{"model": "image classifier", "targets": ["main land cover"], "norm": "groupnorm", "shampoo_beta": 0.99, "precondition_frequency": 16, "max_precond_dim": 1024, "ema_decay": 0.999}
Rows from block 7 of a small image classifier, named by matrix and row number. Rows with one number belong to one channel. Each number is 500 + 40 x the weight over its row's rms, rounded and kept within 0 to 999. All counts start at 0. Numbers have three digits each.
After each channel's rows are labels from the 100 images, of 14848, where the channel reaches its highest value: "strongest on" is what is common among them. Only what is clearly more common there than usual is listed. The data: Sentinel-2 satellite tiles (TerraMesh). In brackets: how many of the 100.
# convs0: first 3x3 conv, stride 2 (model.blocks.7.convs.0.weight, 96x64x3x3, each kernel summed), inputs 0-63
# convs1: second 3x3 conv (model.blocks.7.convs.1.weight, 96x96x3x3, transposed, each kernel summed), outputs 0-95

convs0.29:525541521402474508462529557517496504563503512534461573484466533501545534491476499513464503426452518520528558445548464541477520501540466408472524488407490512453518575465519515556439462488538508
convs1.29:585490537439435521518448513483449542452476414487432473510425506522508521467471517490481539427437419500459469448510471451513473538466522520477502542487516534510507519581454585518478491465489485545542535521483505485526588450567512517499454516534552434515512455501556495454534426522489490551
strongest on: crops (98); built area (93); main land cover: crops (89)

convs0.59:409493506521469472565542494496585516483469587471475535482444480554510495474506484469482533463484503565508513467497512486533593464542473529532441456403530530546485495459542476429462525516555483
convs1.59:467531555566546466589559449512588487434428469479500517466440539437501484518440474545485490509563459510489437550563511589560516533457457460466487480510485563478491512549476438419454476441493484512531549476517524506488460520503559501504440500559517533488474494521526507539479480522511475436
strongest on: snow or ice (84); main land cover: snow or ice (78)

convs0.92:476530459494440530485531590477518472536484516481454526422479501493496556473482488517497487520549491539585550429503540445445464561474526523470509431372432487495506511544483476477518510467474468
convs1.92:455439470515477560547479436561487495503567494540468484493545509381429539564468527541567573482479497510533530507470445504514527512476584472447517413486509511538476494597433532434452493482497488504487498556546518456486542508491557505463509480545525498475578538465514479470489549502525524481
strongest on: crops (99); main land cover: crops (90); built area (78)

convs0.2:510495480501507453445542504455465505530507503483592445507489482433526546449523484474544509455610598506497522507452455469592435507493479517539496523466508498460510530439482506569461498535565511
convs1.2:453485495550512468437526545504539568539527474478472466468492507507506469566440459533541470456449556451483455617461592490479492608503516502542532495505479576439489520550460466455515436420499465527532517473515500529447447503521483486444473523530508478494525448502489512493537586513514559519
strongest on: crops (88); built area (86); main land cover: crops (62)

convs0.20:466468466406464535488527510457501507558438479441564481476443485483483501479504527494507460478461507500523537608470455539533525541532543500430401483435508481559465511538530535551497547526537486
convs1.20:476522535518454549539512486525509537469512444508519523454523431528491484493484444478538403472464563542481427523482507530465452524545497475600565482505524597471541524594488518507458524457501465426572477574520470497468505472464470424431501525561530481526512453504509521502501561459533535514
strongest on: crops (95); main land cover: crops (83); built area (70)

convs0.8:488553503495523576504447539510448534556505517498461530498459493520495489500523525558441492422543543473550480425545434512499457531531503590455572451472460455403509500498540555512464512525524478
convs1.8:483497432441555535513550591485445564485484475576529466558503496481448515488485548485542512532476506514472485403485453425505528506527492545482496462486445509515456528589482438469478543512534443502563450459433520465516487508595469552488530538556472493551544466508512491458476440482550495459
strongest on: crops (95); built area (89); main land cover: crops (84)

convs0.1:538515499493579443458431503492463454536522534492459470558452529493531459541486502550551511498466463500489475401542481458449503546468452478477469461519458520454541502506481552528519634487484543
convs1.1:479450476488512565555512483414507494559578506458486496526471441528480569496497446516483533559491465542460481485498477460509534482426454483471456524516533484504548499442489529505535537417565504517455517451503452404506436454497413493480551432488505512489539434477523510440571535462550551508
strongest on: bare ground (52); main land cover: water (30); main land cover: bare ground (27)

convs0.6:461483443449555545466545530523498478533474497491453492493440501484493525452430485513508481527479333447484473491501517537545567484534470533535472510517501467569511554508445441461514461506519544
convs1.6:526494526487491434473466527550496508516471462472558524481521461466458523482517512447440458522448464593504479455548454513492431577528419481490418475457497511480592446461441501522454483543487546519520478482509488573469524453513467487426520469497546418489488602446487511505483457488553466482
strongest on: snow or ice (95); main land cover: snow or ice (93)

convs0.14:459504407477454495492433577484562493474518519471550512573501468453482513525514490471499515532524504487547468496506481466543510516477444416510473406476433438527485408557495540500520477535441473
convs1.14:535441508432542538464456483470478473519539488503545480458536473399488459525493577540559549502416482484464460492490520507433479476450529554439544468517467549465469489491504469573514475490535550468529495506547519542463532489620434544494533478495490492540511453540540423478460482480552547550
strongest on: water (71); main land cover: water (54); flooded vegetation (32)

convs0.24:545529476447491550523611511440425461545503525578451443471445617490548495467531481502454483432478472562509550503562497485508485504499445495475504503479469472487537475507527521523517500535517452
convs1.24:506497537498460614548496471544459493401496408509530522482469541458568481494516550547475538534514478461440510553526492467531477560521510479488490522476496488480534431489466410481494502457519536541532459490507474480489521539455574494441494582525526463532556485455503570466542473409549457494
strongest on: crops (91); main land cover: crops (79); built area (70)

convs0.63:516482476544454487483595510513448451470490555448486425562473512503405472512531533456607525438511477527528520458513444474495470546397542471516506452470452501516470482545506507523501510480504501
convs1.63:513494490526469532544489476499489440520554495501527440532471510500497549490549548527521543483641558464515531509546501466532526431499549488512510592475487522473485497552475465548504509481498539504502482525426483397496500553488502447426550442471472513504526497474465481527524622438444536453
strongest on: crops (73); main land cover: crops (54)

convs0.61:452493539485503503551469487480452516547507504543463461503500499456477481509533458668476451465456521552486606464508513543523468479512501464516516479452483476504458486517566571542545502490455465
convs1.61:529521451467487534476462515446448604523464535533495487538461515498503475501460466491519556516459475462543510490456441480498494539508495480450537635507470438506501557557567474539512528486443474476561526587514543535593574453494494516481451562480430526486533518471477478502559484447497521506
strongest on: clouds (73); water (67); main land cover: water (61); main land cover: clouds (27)

convs0.40:535481498561531495515437528470517478485483514494511493588514438514479508594431534539479501573467486463509576412522524464475526516449458523511575542512464412510531469463507543522532462469485552
convs1.40:488479456509474456446482457455435492485569553574427597487507465491455471500530486536535575463454513449538470512500508479514531450531476475444506501574498468534423449433465528507492495453558551533466496476536540494602519538537529498459580498451464506458460519480500501495476435455515544470
strongest on: snow or ice (80); main land cover: snow or ice (69)

convs0.15:512504527503524464464446555485541501490505564532447560500505532478456486574518542574502454494457476500447473424541508496430564470461475513548498482503509457410498569457490467524514604483497458
convs1.15:478471482511488464457517449443475455507470511532458521498450471461454650508509507499490486489459448520417462502529495480458452505506512602484473512482519504482476487552563514558532484474450424523494599444419536535551483474578448490504493457508527486504479575480510463499505502508583495506
strongest on: snow or ice (71); main land cover: snow or ice (64)

convs0.93:471537470526478527506432527468485501538489559501446537514465489515463451596459509586484526562473492478466468517517459486500453575538421600483512458535504538493446480494449487506505504402511481
convs1.93:498491489475470590535501471506465445504462461455505480490467511521483554516533495439533523529376434518454486435451464494479541513575521483443502483552519590519506436486495504382464534492509504492451478494459465479473479451507468484476473466421470493481471520472532447511441404544453520493
strongest on: water (87); bare ground (50); main land cover: water (45); flooded vegetation (30)

convs0.4:513503527490498475505484494529495461471514559520531419531467484544495430453490497397530446478570506500495497465541432469449510430488456432503415601505480482501518532546551484477478531532555534
convs1.4:457511548449445517527511447499438426515538479506483460502524486462451493532548472593486499436410500480480518481557433482420455563476450469504461556515517555455508543505474482494505476537507533439509624494501455462525460584491566479513531437481491486489509545506567541517453500483499482502
strongest on: snow or ice (95); main land cover: snow or ice (88)

convs0.67:545503495456555471467497505471464491486417459491442568526447555597484529510538553526535440471515519440481487506439451510512414494506486533495491438487490476523621529473465477519543503479482481
convs1.67:432494492523531481479527505454545561575495484514421502480591530474506509477512535481570490527553390495525447517570512540511562470525430544477478518472574495555545596487465524498536526483463493561517488428470546479548481478519537556499489504582448522585506521494474538510508502484491474503
strongest on: bare ground (73); main land cover: rangeland (54); main land cover: bare ground (35)

convs0.68:487537533454484563472525460523480514515507544467454461475439514453513579457478531510457480480504433521553450469528493477455560540529468535523438449458408537492511532446561508442553502446466559
convs1.68:480534529460498528462543594534563443534500548446483541514486497533534566512441390546535535460499547509504494525518499483473496503443485431497529470480505479487494604498452463429531469471534480481519482584482505429482396470558552467452510474524530541431511506470486497431468494496477482486
strongest on: trees (93); main land cover: trees (63)

convs0.7:479451503490499553502577496506473506453491507437473464479483486494424456526473559510567548463494555435490518478421438532573525581534456494444495486556483441516446520483538484527524467561454475
convs1.7:550506456499533468464464537476473568517555471611529482491531492594473481550525498500438526444568467510526521448519453433489470502511559544629463513558466554513452525480534550543502464485537464480481518474462512498511468484472481438480504545558438508465501500485520472520474479509412484440
strongest on: main land cover: trees (51); main land cover: water (33)

convs0.32:497458478569489552482533551522587518492581488489515508484558489530422465496463517469498456521566561446499461420458537495485504425509480486492514489493466398512513504443418536479519448495505509
convs1.32:476470515446561431453470505492487443576472489533428547502413485450477484517493513512430451514495517459509473502519464443499520415542494468532503460481517531514535466472489481506507489462555421469456481423467522537461491541524526482515489468469461408495415525448475500476428435524453432433
strongest on: built area (85); main land cover: built area (59)

convs0.46:485540494504510535571594503553471490472521514440480478471448475488505520470483548501536467528441490522600495480510489468497480552511390530507460419458409489444507559549502503461500532515451499
convs1.46:514462525460535495433560492489458470557569529462536580487517509530519431492488455522432469477435529548463489540464488487499483464471610404555477479502506549443498514487513496411482533547493486470477511494486487491475432487469509460510434461537419465465549566482493526490554552463510431497
strongest on: snow or ice (84); main land cover: snow or ice (79)

convs0.16:439494477506420470467584488443460514597511496521474458493410541528557531476425548504441500440482492538455503467470480516539506539485528521530558462447472413529540468461509481518526497510507503
convs1.16:484494509483500522465577433535464550455486490521515472528461499477558551552473543508616520525435599509543497419522420531512478527446484532443472427476509528444484475492512452456470483513456478507465504511438551467453431570553512541528452510468483481527554478448484481490501536494572484505
strongest on: crops (97); main land cover: crops (89); built area (85)

convs0.75:479514584547511479503494553529487536531483471443580493523510568482474511477502505460523437471492541484537463482484483474481501557514429492500447384454463445483542606528479498527536525505422492
convs1.75:530460462472467513522550541453436498436585507472524488461502512476502443477540518500461501459537449520497495458491486491439492483505595462582508492510470529535490604429564453546449484500495535542520515432504474498559441539549483569438510497563483528605537447499467480491542524516503532518
strongest on: trees (97); main land cover: trees (76)

convs0.91:456497505462423591434488472496559518523536490485515531528482462457538520495531507486530505475402470509497419500501539566474524488559419494501504489448508559463544523525568556494505474464415473
convs1.91:488491441473475489554529590507419408513467476475492531552569510441468548443481520476469501516416439487515472557538456517483520532476515413458523426496501475473629499472471436456504459498480455509497488503503478549505485484521517512514575474461470497508505518481560532478446499557454540545
strongest on: built area (76); water (65); main land cover: built area (47)

convs0.80:505474534548511436558567519490489531483560552483468468456530488538493480478516498534546485519454500440500574516513488432548477471482431592484426504506566507451484486420459438504484512513582477
convs1.80:474498469514468486542484389518538410517480469423549459502449488515537450523497472443421501464446538520527508519495528462471502540505445457551537558514442646546570521527516522570467493564488435504537522525517573509543514476465519499489473514481477468464460464474525509514503514502463469524
strongest on: snow or ice (80); main land cover: snow or ice (66)

convs0.54:496458556526479483441437459510560529531553468535464487441478371521521543472424479487461553517586448514527488498455509467485490542474489462446477468496524483594513476493469527454529517490472500
convs1.54:544459504473540451457489454529595503464537537541408560508452513548499484507520401550495509534533450494551454484499481464522556519477501471512564445488477430475458512457493576446504461574567514493448489498551507511475533483471569479466526473486509462509493572509502465432491500438489558432
strongest on: main land cover: water (32)

convs0.52:461438480492536520463553474444487493492546496495558458511512471580544432505502525485475455450485567571500472499441492490522547483553523483474515494518557549530521566460450427452425567446516474
convs1.52:547484582540525510450545475544473497460526468529471499538480453562476485545476476490500434502459505467436538540548554582562497544469436464427453532509461512435457436554486505514467471421454520470477506567454466473492554564477570506499525529490560475524439465505470482526511495465488531422
strongest on: crops (92); built area (83); main land cover: crops (70)

convs0.39:446494489538461398512498506524511502557506483481543516515439478506437519510554621520535541432566551468486476483429511464560554511472495475459564523463548475459474509519458444521495498520500454
convs1.39:481578476512464444450427515483503517605555471512465517427450475516504422501551492531451518505464523469503502454514503471486490428488493486529513462538492478535452420477456501481505496477512578521536493519493426512521509444541407503482484541535515526496520534431444566484405597477507501523
strongest on: crops (86); built area (64); main land cover: crops (58)

convs0.95:539546590471444503493426464532493470492534486490509513486462484523472436530514528518431594474491535564464542428550583496457492533517423433492533516432523501483514544483543448488533516502500521
convs1.95:492471451550518517591501468511477486445453459495515501478517497571477452446506502456457469554439555499571472470578490496499473488462488537461488494466445463521522456511435517434494530467477391450451478548528555466500544442461492459502552572557519436512487482481563535475408482494494465500
strongest on: main land cover: rangeland (49)

convs0.64:562498498500466461480484470459498443502511484572481505472530421490433464469546484484534468496469531498503458499462446526475542530463529652562471485486470452475523576552484504552524512444481462
convs1.64:511505533513532527504533485530485477473551506434419500523422549498434521490490515410553512480507487575464455487527524512493535478492513505501593513596507456482461523519526475508468459573455463495515487437454501456605446484490495516479493542572552460446557415496496531497550566479547477507
strongest on: bare ground (65); snow or ice (48); main land cover: bare ground (30)

convs0.31:477562519477515533405528463482466474505508414555514564538450480525452466499405504470440567516522501545517479459529471573464521493473457519524518441480562451509523497522474503480534513590539485
convs1.31:452508503434497466437443551491449512448425396513449434468496502492466557494410480505552500485456536509493446514563468470475504460522537468491508500509487470560459496547524478505437506550498474526475498528522485443481499485459485507579456577479427436588459503465493486504404499542505471484
strongest on: main land cover: rangeland (51)

convs0.50:518515479461602536441542456518537550470551516478561467527526509497486483468440468505484480491460467473597524481500515489458477521464551465538496440557475461551501448623491469468463531456497489
convs1.50:547516545478497542507451498519517518541555607558459485541494475564452488467480484503514527562505469437447526509475509451459543473434447453539486505479467504454442497545471433499459415557485477446471500534519512566522556491477502406502562474451518509497472533499484442484617508507514513453
strongest on: built area (66); main land cover: built area (45)

convs0.22:488525489452524516539468496504574518490409456505509484530460518574552510473584467490502509522504499515469480487537432481497507516592454428472433454459478472504536451507554523462465548603498465
convs1.22:476497522501478497517489515436399513521466463516618481499580490509548497509517482545531486503487479477479533547483498566475473547427494530520506526458526446422481507435489521558463459521502492478559481473597532449471452538435615462522508487444456495495486501533510550459492463470520558559
strongest on: flooded vegetation (71); water (68); main land cover: flooded vegetation (52)

convs0.3:461463462454496561460468501489507501489608494524538477517455490432531502494519549449541531509495528465556515484565468408477518452475462542435417514486537455469532423519502481530550464472518446
convs1.3:472502497510562439530495524473502481495372438478512510498441446548498517534531516509485491414465500499492505541496490524470542531525495460534520455533543517503481465497521519526532527450433529544509453510477492526391587532501457532512431429506492507519478492554509603466534606470543557523
strongest on: built area (72); main land cover: built area (50)

convs0.81:511505454495630511456447433540498522472549463436539457495452434485465497471532541519455489518513541528542568459518512495548469487531465512452476461490504496508564460580561516495514565554501491
convs1.81:536536485511515484585574522534516514524488495525543531498560485501436445515498511437489487557482470558516561502521494489514527511508480533549500495486532462501482551476492445459442568513467451467520537529503613479488596499470454483572473589498494440471423415478510451480500467459485481587
strongest on: bare ground (71); main land cover: rangeland (52); main land cover: bare ground (38)

convs0.88:472516453459505488473453468471469460617480511555551459477465477503532494509527487472499488474502513600533488442487442511585486484538446490521510473464515486450532548504506538560468551547611502
convs1.88:533500512522572537550498549527474462472482470471458425533481489521521541463512480434479416497513420446514536470539405503520502496540468488508468512484473508471483517447486459458453435423457442567487435525546427437473508477489473608496517585511517504549481498473475535547532504443465493523
strongest on: crops (87); main land cover: crops (70); built area (66)

convs0.49:510547490452495442448509530531503566506602552521495469525433452423442397477462502563470510493503500469560471488436475506512440509477489466523522481481486414488476482541501499543565481528511468
convs1.49:492564484472511504518528503551519538503585520516434523484483512638508484537505526541462553487434538471494498474470518452525471485477540469524512476506538478471493458565522509543545502498494511532519519583513559604545584503526428496500475472469498454447574511571549551559531534463473551480
strongest on: main land cover: trees (42); main land cover: rangeland (42)

convs0.9:523458501490518524501480481502542540417486595412569467570478482512440491492546480412525456501504468479515491485461488456511494530537442513529417417504510516476500461522592447500489507526505459
convs1.9:515439431464509450547469497527438469480565504502589480483564496573511531520427593553502477493514402496470534461461501504506486538462456504526497482526496534457471555502558473463489449516468514493431509474500550522482523480548650519537499496474479471464510483537546527457497540536520446483
strongest on: snow or ice (84); main land cover: snow or ice (78)