Rows from block 9, named by matrix and row number. Rows with one number belong to one channel. Each number is 128 + 32 x the weight over its row's rms, rounded and kept within 0 to 255. All counts start at 0. Numbers have three digits each.
# convs0: first 3x3 conv (model.blocks.9.convs.0.weight, 96x96x3x3), inputs 12-23, a 3x3 kernel for each
# convs1: second 3x3 conv (model.blocks.9.convs.1.weight, 96x96x3x3, transposed), outputs 12-23, a 3x3 kernel for each
convs0.58:190156098163144111112046144199121116140130097150138083093114090106203157159137106074096101173096124139051145102154113087150151166111139107120100141212151107140115184112174147115126150102094090119139131092158110106179137124115177121103204105158074115126138092127082189137071099121174139118097114101141081095143106098139090184
convs0.59:140127163138126074168067095228135115130098076118153145130140128154095146106125055081099083159089193116084121191036163111085093142210175076197135190099120145078109125098179122194084126124159108158174101132158115100140181154154128175089108174095089116107141094121151118094072079125112170130149158089181114184101204119119126160
convs0.60:112133124112171128058095156113132116218121110152187105157109104105126104156124131132152167120092170091137104103181147116158133162101083121110170159099119124158081086143175095137162126110054136132138080138104103156119120171146110111099165086183156188085154159079112132094093115175115138150179126148096103127154121162132147163
convs0.61:101154158136206134119151159131105081147099108126151146158115127038127154168165150149111108162176109122108152121096167125109189175097108153096160116102146045138074140122140114142133112139132111151124135122093152112121121074117193173128072093166128143132133158123137147156068172118112134158133176148145109106118208096139133144
convs0.62:091076168127131172114120147124129178151097197168124119113161059130163073191114157188158090175123129156087058147103144136093086150128117118081180094109114182112117102074175122110125151160130081124115078103158153092115121114104140086118142133103118115119090145142088130091141119151147190163129111164182144145170135143157128122
convs0.63:148109118112066170170076144129082126157097127076123127148081167184090136114158157190145145190119154157201144163129126087125106154099169053103128134150113102161134078168119161114111184107110136186142109157121124083099127069110172128109105098101133176136156124115148151140084129064097185116126188114201159128127139082115128118
convs0.64:113110178098120200071143064142135116177148159122128109182182144107109150100146119079176099117088115044134058105132212141139105085104176100132072104083085099100064146123140104154152099129128207112097099172172165127151164184097143124128156101122105116096140067108074051082087136130156096146127101070099121108092163109186137124
convs0.65:178068185190123131123138170167164148131152086113117102146157157133130109182124107152156097125096145146136174121101125179150090055125108072138130136143172139131139097142161094132161188193126111100145135123130130126098103211134172164121078156100133148107115119090110108160156170076150106169159170161120161096142115122156134162
convs0.66:092128148113174075118140136164130117118160162144074154146116104092151171118128176165164093105201182167057180174159162138182141110143100114054095145134138182140079158106113124158139097127154153126131154151094210201124150127114110128101082184125191115139075087067083091133129134143150078131179133157120120119119118101169089141
convs0.67:108139133102129181147085110149150122041099173161143147121095134175153101084077107127112103141138126105162072111180129164114102157131119178136093104183183144142113131142110155184113074071060147158156179122073137183064138139167139149108132113172167112169131105045140127105076110097114152145146062128157105089116132187142147043
convs0.68:105068108187134093124131152143182098075102121158139097154161125094137069178133082115204189125145124115154150184176103100104173127112120113065195128121075152084185228106083032105124154149174124149120158162167114157076089116130118148065151144132161112094069117098118171174088192188148136090134180163107169171169144166122194045
convs0.69:124117113185079133043150088121155147102132088139067092135173060127088165097087134177151196116139166076093128120106173131144127136108097105163077157053062104144163079104125135168109050166144177149160137174137111114106168141103149112114105139142076173113125143166142119113142186155138134161178113054175143154167087160140108111
convs0.70:121143132181143147129147169143105116158089217020149241094104123155128133141077111093101137113149156126167138128080127170125151172121095146150137169173107123122145122149088079110119173110112146167130156131122123131103119214157230090111097107157122086086138125094128147148135176115148067091173073153180115050127168127129121113
convs0.71:104122128159149082162240088095091111123149100171163123102117130133080075094142093150143095159066083058160136157150080109132111133107118142136126109168108109113161127102168073102124194143159141093131136085087090128094111110128179107142113143123139100119099144124129134158123107156125137112099150251108106156133087157114110069
convs0.72:121099135128127142105080191110075137094135130056100178126122100151192088147100110109136180124115137176175076137156116055104158139066135150137159162104111088148102147111098138126143146112090070172138178095122157162116125113144159079115098114072085110118065109078180104092109100166161148131097128113116135194154117098151153079
convs0.73:109112104127107026139121134105063146157087095101097110131138114107138147116086156094138132114070140133148126125078096105143138100162111097138079096137125144094134122173120162086090097103095098158122130124070114131103094108138155108129130104127117130080102164122168091129145071126141175093118102130079166165185127118094175051
convs0.74:142109106142107093094171110129088109113129130172116186083157175167071174115096123134060178151090112192143111107064087163060105111129116145117115132131226126135171115145057150135083140151120105156166127112156164163118092106157119135081111155182116102157113113120141114089107109139139150138158174096163136113136128038144097164
convs0.75:130084164094133173094084165065100206101129164108131132123140163180143130141070116123143192176091070107193073135154093111162145145046151105157187124100185147064155170125117156099062167186105119089190137088111133130121151115130180157161104141198106114147135182129089114113087136178129166097158131112192103125057122114144178106
convs0.76:109100134036113119066137224147097141105081080151140106143131185125130140139091112087129122133126109152096121165100147158148171108121132153122149126113150109150123181123150112091103160168127234126177132081098123123139074119115122129162229189105105107183137112137140112120110165173103132138137104113039124217151147121120117112
convs0.77:144136117097100120080127119103147074115104145149094156105099129123185182157107094152151125109176124065136079211118108080152115132115159112161195124127125125090126137106125158112132135147161085183093146098125080171162151134143098109105118118155142090089121101149083100163109157172140186139136125138144149141140188082140161094
convs0.78:177086148149128127106072144150136094139172105155124160145189150138094162139067164153117131062108196152125154132063096181100118104068186164165126090120135138165113140119116126093161132101151150133187145078125113124120136152075133100110135107046119124149148116112167123151146099120151176068133141176141170164120106083126171125
convs0.79:116139083072152064120097101094128136053133151118149087054105072117161178049103120100071116097105138139098154150104120165175126205150161088077110175147157080157067128255137049116178186130130167160139137132170149133156128143075139103131068125137126131078171105068154159079128107136116120137201163193205163166140124147171155158
convs0.80:088151164103095170149159159160176090128173144103128156125116108120104121142100113172116126128077118129084149129112157081142133181102097122128125158222065130121118144092208085129101143116145120034089132073135162114180167102131161116115122129118152095130120116123145176087097138142117086175159109115150124107134177093151121116
convs0.81:150120153142095095116127117127124104154138151140153150091185150103207118134129099120132119176078129117120138208125081051159111153176086168110089099149121123160112115096150120126086097083145134076171132107099116057134111123095084122111116138124080103151206114103145197139169137131122144170146129098103178148123073086133146118
convs0.82:098130129122110123149155113082133127071121190190147158154107088098105075124143117171149149126118128094120144114103133123093129089117103140114139150115150121117173122170093163104126166103132169191138125096072078074126103157112132151114108143072172121091155095148079136158104147116101159169105107159101146181123140147170135047
convs0.83:136141141161126100174164064141078171111138158112085119096167116153124148158108119147147155075127154095138138167118175153170145153087107129137143099075118123119141099105079094123088133153156158141134103130049124081119116104149097170177111086179090106115098124135114110145077111143133164149154137165133153176082079119137107087
convs0.84:107101090163151179129145088111180134153114130145099088095171139147141097137087175121146101128131114106118130101099130088132164137153145104126120132117124176148117067086114163156103112086173196161186092131098154105117135077071181163168146102127112165060117109208106112064123115139131108133080140151158141116136083129097105166
convs0.85:077130103122132104147128153106117115180109129161092093107183119142143088131089107111175084132185104176106075115161110107115131112175116082070114149176139102152130172080094091065143160096102126094153156066084120159111143050106120098176156168098070119167148126126235196042190120159131182092138159122141084129137111108137139162
convs0.86:204141094118065135118098102078134132125107075170144133077127158152129150143110166099154169152116161142184122140139179161131099102109110130102090166135140166091161115126123143119141141115159092169164120078107107102112137148159168128114114147121126149091155103143151070071047145049062140136145173093132120092149201117121113125
convs1.58:127158135109119126130145140133119131079120087146172123180121139169126195126059167177149141111123088095168200102176055144133114124090137083157144148089072184172052151191105109067161168140111092091107092136156138138161117188127130108108118156124133132113117142109147132188102126120157147118158114156142133076097112113126196149
convs1.59:131125143090098114143128118144155127139109145157127075160157115143116173108086180152179114136134147149109219079108169115173076136125069162212075141133092138068096111131079112160160136103083047160153154086153132116097148078114174093154093145162147143111105111135136081147059118102150118080131124117105125135127110153075125121
convs1.60:147135135159202095143133148182085070122108114118128199102103119140147129179088158100103139078153134111127051143142113142136137057107133132164091125192086158102121116064116085065159081165142198141114147167095148081118085161135156128092152075110133126136089117126091109100113139136159128118155078124105098176095154150146110127
convs1.61:092174124146158127142126137063069087142121121149109112135088128138129149170099086089144121177098114126104076126108104157133108118151092123143132134118146108123105121119139128112141116097157122152164167094099164122182128174106146156130104144129173103116140117117108137139133100117144097120139055158136171109140122083095113126
convs1.62:135134161161126148113158153140133176079096086186080100142062150127133157082120130082135090125110149160052138104163094090135125140104076112138058171111133087127129134099102119124168090165159120076166148121133114132096126125153196140113077111073134154115116078076171143136142167088109114187092115191138157153106100159177078119
convs1.63:155155143160146146161155088136126164141128114146171130079100134087156158085167110111081107111175151140116096084139130136168146139122141189129094155131121112153192145120088164181142077112164047129163154113107130110042119121138159112123135204122125091126090103107097090151075102141095131120114101096139160162112123100128126107
convs1.64:077134147127125094113131114126185118066098090175111087123126111141133095167080140129136162103120100147131100133149169097185114096238229190123118110121148115144057170119111132087125059134083172203050123202218049127135137056122121151123136098093159095069069158129118120086102103129160128152092122148158135140143145135105089101
convs1.65:122152116139137142144161107120112128116075122117136141141108096174108124142126109087129075108143155110158132135164155097153083110146096056088132122121168217103128122146148095112147110071115173124060138106180104089130140063105143105101150166178151123074146136164108097081090173169064157155115128091140083055133158183097091101
convs1.66:112106141118139147130122134100166058103122160163134043071118139130114124177137115142145190112100154106173123145152096123123143092127104086097041154060168125161174102138165117128121158136027078135099117173169109055096128109101189170166135079151142157122121101187144107061108171134152135171134114116117128093127181208195094098
convs1.67:152161091110133145164107138111150162176091154109135116127144089117113108105102082159118070201116123177112180190055125157138081137113121118106099140066154168163014136155122159114154156152147184090080133163152078080105175122122195066113144202140134165156169139073076157109200162169167106164108141140179154167103097137188163123
convs1.68:108133123147099097107094115118091171092103131107124076120157112157155089163129145158136118133141032119122126168138051061080120111088094086127133095103111155115167109124133108104137195135104068090162144134110146155111171092096161136134158121077085109125073090141138161103088125165143100109163136138123101129080154147179099144
convs1.69:151135122116165146193126096122154163100144138083096153069152133176152112130059102111183162123143148102104084100133102145108140116097090079199122230120114123060142126115127165111139098104131108118138080182049150103113096126157145122153086206115115102131082127150114151143169214133176119099107144157123078175129179118096121113
convs1.70:118140124138146113126141142160202112172097144124104183176113143158145140111099130126155114152124133107111116170121108185153100148169090129086184139057168134140121144075070135156101115170126178101069085099151151100106115158152136147158073118124124096167105161175163126149143124158092124092137088145159134127061110162145089094
convs1.71:103131111158107156117150145128138044130096102117097143116166087145191130148135131135109084146173148122072112130162123091109154161071144168118094121163073075082179175117073114119078132156126103094085104157151140171180133138149106097093115175160099146098104169132201153120173113153061139139181129104180140180138154126136105147
convs1.72:112110116111091149125104149101152165123134113127151146147078096141128140078140153158081131132133160056120102191151100121081179131121084115132144155142109143108101175112099137114172162146165127088143168136151126098123160129112174106161084144162194150091151147143144114157245119224113080130106095063130149164172106092084131118
convs1.73:147169166159114126131107152164110107118122076136121077126151142122097128125098170141101140197145097133148112137113085139094115145091081113097102103169169179091134159085173129126183125089147132123148151093034156100097140159148145114087086084159151118142137147098122089162060100130159071164161208092132150077150115085130081155
convs1.74:120150160126137106091082086069152129151083148143139097127096130142111105125134152070141033159136166093211070142158162112131116144104084118115107103198116138191070182146111172085113194105115118093159058152171115104154091116117134155067121127178097143099125130131102153143139162107110102084093121147107139118175049092117123149
convs1.75:145116158084142156155118121130101100114134116122127202117126164149127080134115118127123137152078084166097185168133085151103134117092113205136128168115154143094156101139049168097110167120149104108116145104146166170054149214087104151129166139119080080170139056137135117074114095078148120172140124147135141061125142193187130123
convs1.76:105129114113150146176158147101121174129109139119137082070175153149095162115125153091115110155084108071110202092090109119155049149125030184143148152112114120107163120095116122119123116071148141133089105106140114182151164101142106169111031167118171106099154125126052162131146120150152086115100105112213122145125108137082137155
convs1.77:156167166153152098148119139087170123120108143191072150090181174141092106114109148080118161180097134159139160113132109108153130065154133124121122097139093174149136151154135117196118133155147109086180121163109159085146134103083128158151124141123134061173136112155144144107131182122073112166110171148162122156136138157120171115
convs1.78:169130149105118153145169149106155115097118124124097129137109077087111122113136101087116110105146174180159101105154119137156099137181098099137109108089114153117107157152101136029134107118127153116113119099145139120104150156157107116090107076097105202101145143125119085087128076122103126124115116103115100103173156143132067181
convs1.79:115115093117121116130137108132142114092138121129090201088145155112137172153128126174202146080166125124137178083115159183150106142112129117092095082247111089178148093083101145109110131120101097106120093172109128132066155124123127093099161095103123091107208096095126074137153099110148150147162119124118155107138155125080145097
convs1.80:129166123104108128117090123124131159122087145107091131107195114083167082159114132137133167112124165082137071181151113115116160094119110064112176149079099024137175136108056118079133162171119076112135124121146226116104082097154089150174078165132152157097091101177153104064113155146141086116132120108118117131129074123115094085
convs1.81:110120161110127139145133118099118168120138090138098148106152073103135166171129118092124163133158109079096167097056084150089130122103101128146216125114114120109113095080156200091048115091157113095127147164127148185105131124131101103161082122164119094157135131103126103109136087118118121128120122129131119117108151138152074093
convs1.82:119118126168133185114130112134135095082138100143141120152116119114109113065127116099169118126155105156057111084167161133142158108140110166137133137118106144125100159136084110137128101084183090133098067096164154146144158121140160154168103109097111171125096117136103096154098111063102097105136133117119131131121136158092096088
convs1.83:106130160110104114103119094104193124146085094161120093109110138173097077157094153128121158115127128133137127101169183142080141162139103153074192121149139159077105071105064175120112141126164158066124125113108083106148084134130160125213136123123086125109117099148100131125113134098072111072148125114115136118123153112109070089
convs1.84:146126130126112130155087109113167072129129129131097134118116117080136126132106150156104117131139162159159112133079127095180130090157154120105102123104142183112106093089113128125117156101145118121120134094157098073069103177170097137148167150070114105194109109094142107158101209146116096124143088089104150122073101085131090112
convs1.85:191153099179100178114125107133164116112125100155143109132149137110113148139128089171131058124081147154111091179141115102135124132076117103092116151105148128085160135129155100129174107137070124125092096130161116149105136143144144194128112141140177127117103115120108134135133109111172119149075129093119100106131137149120108126
convs1.86:107122101115135094165116144105117135142141068125121172113124088097145122158164140155080091128085118119126154143107151206077047090129153100184120187100078108156114123137147170103049111114123168095137122104120092216123111139098145140106137120180146123117115109095155158097127116114080106125193185090153155149123104120106188106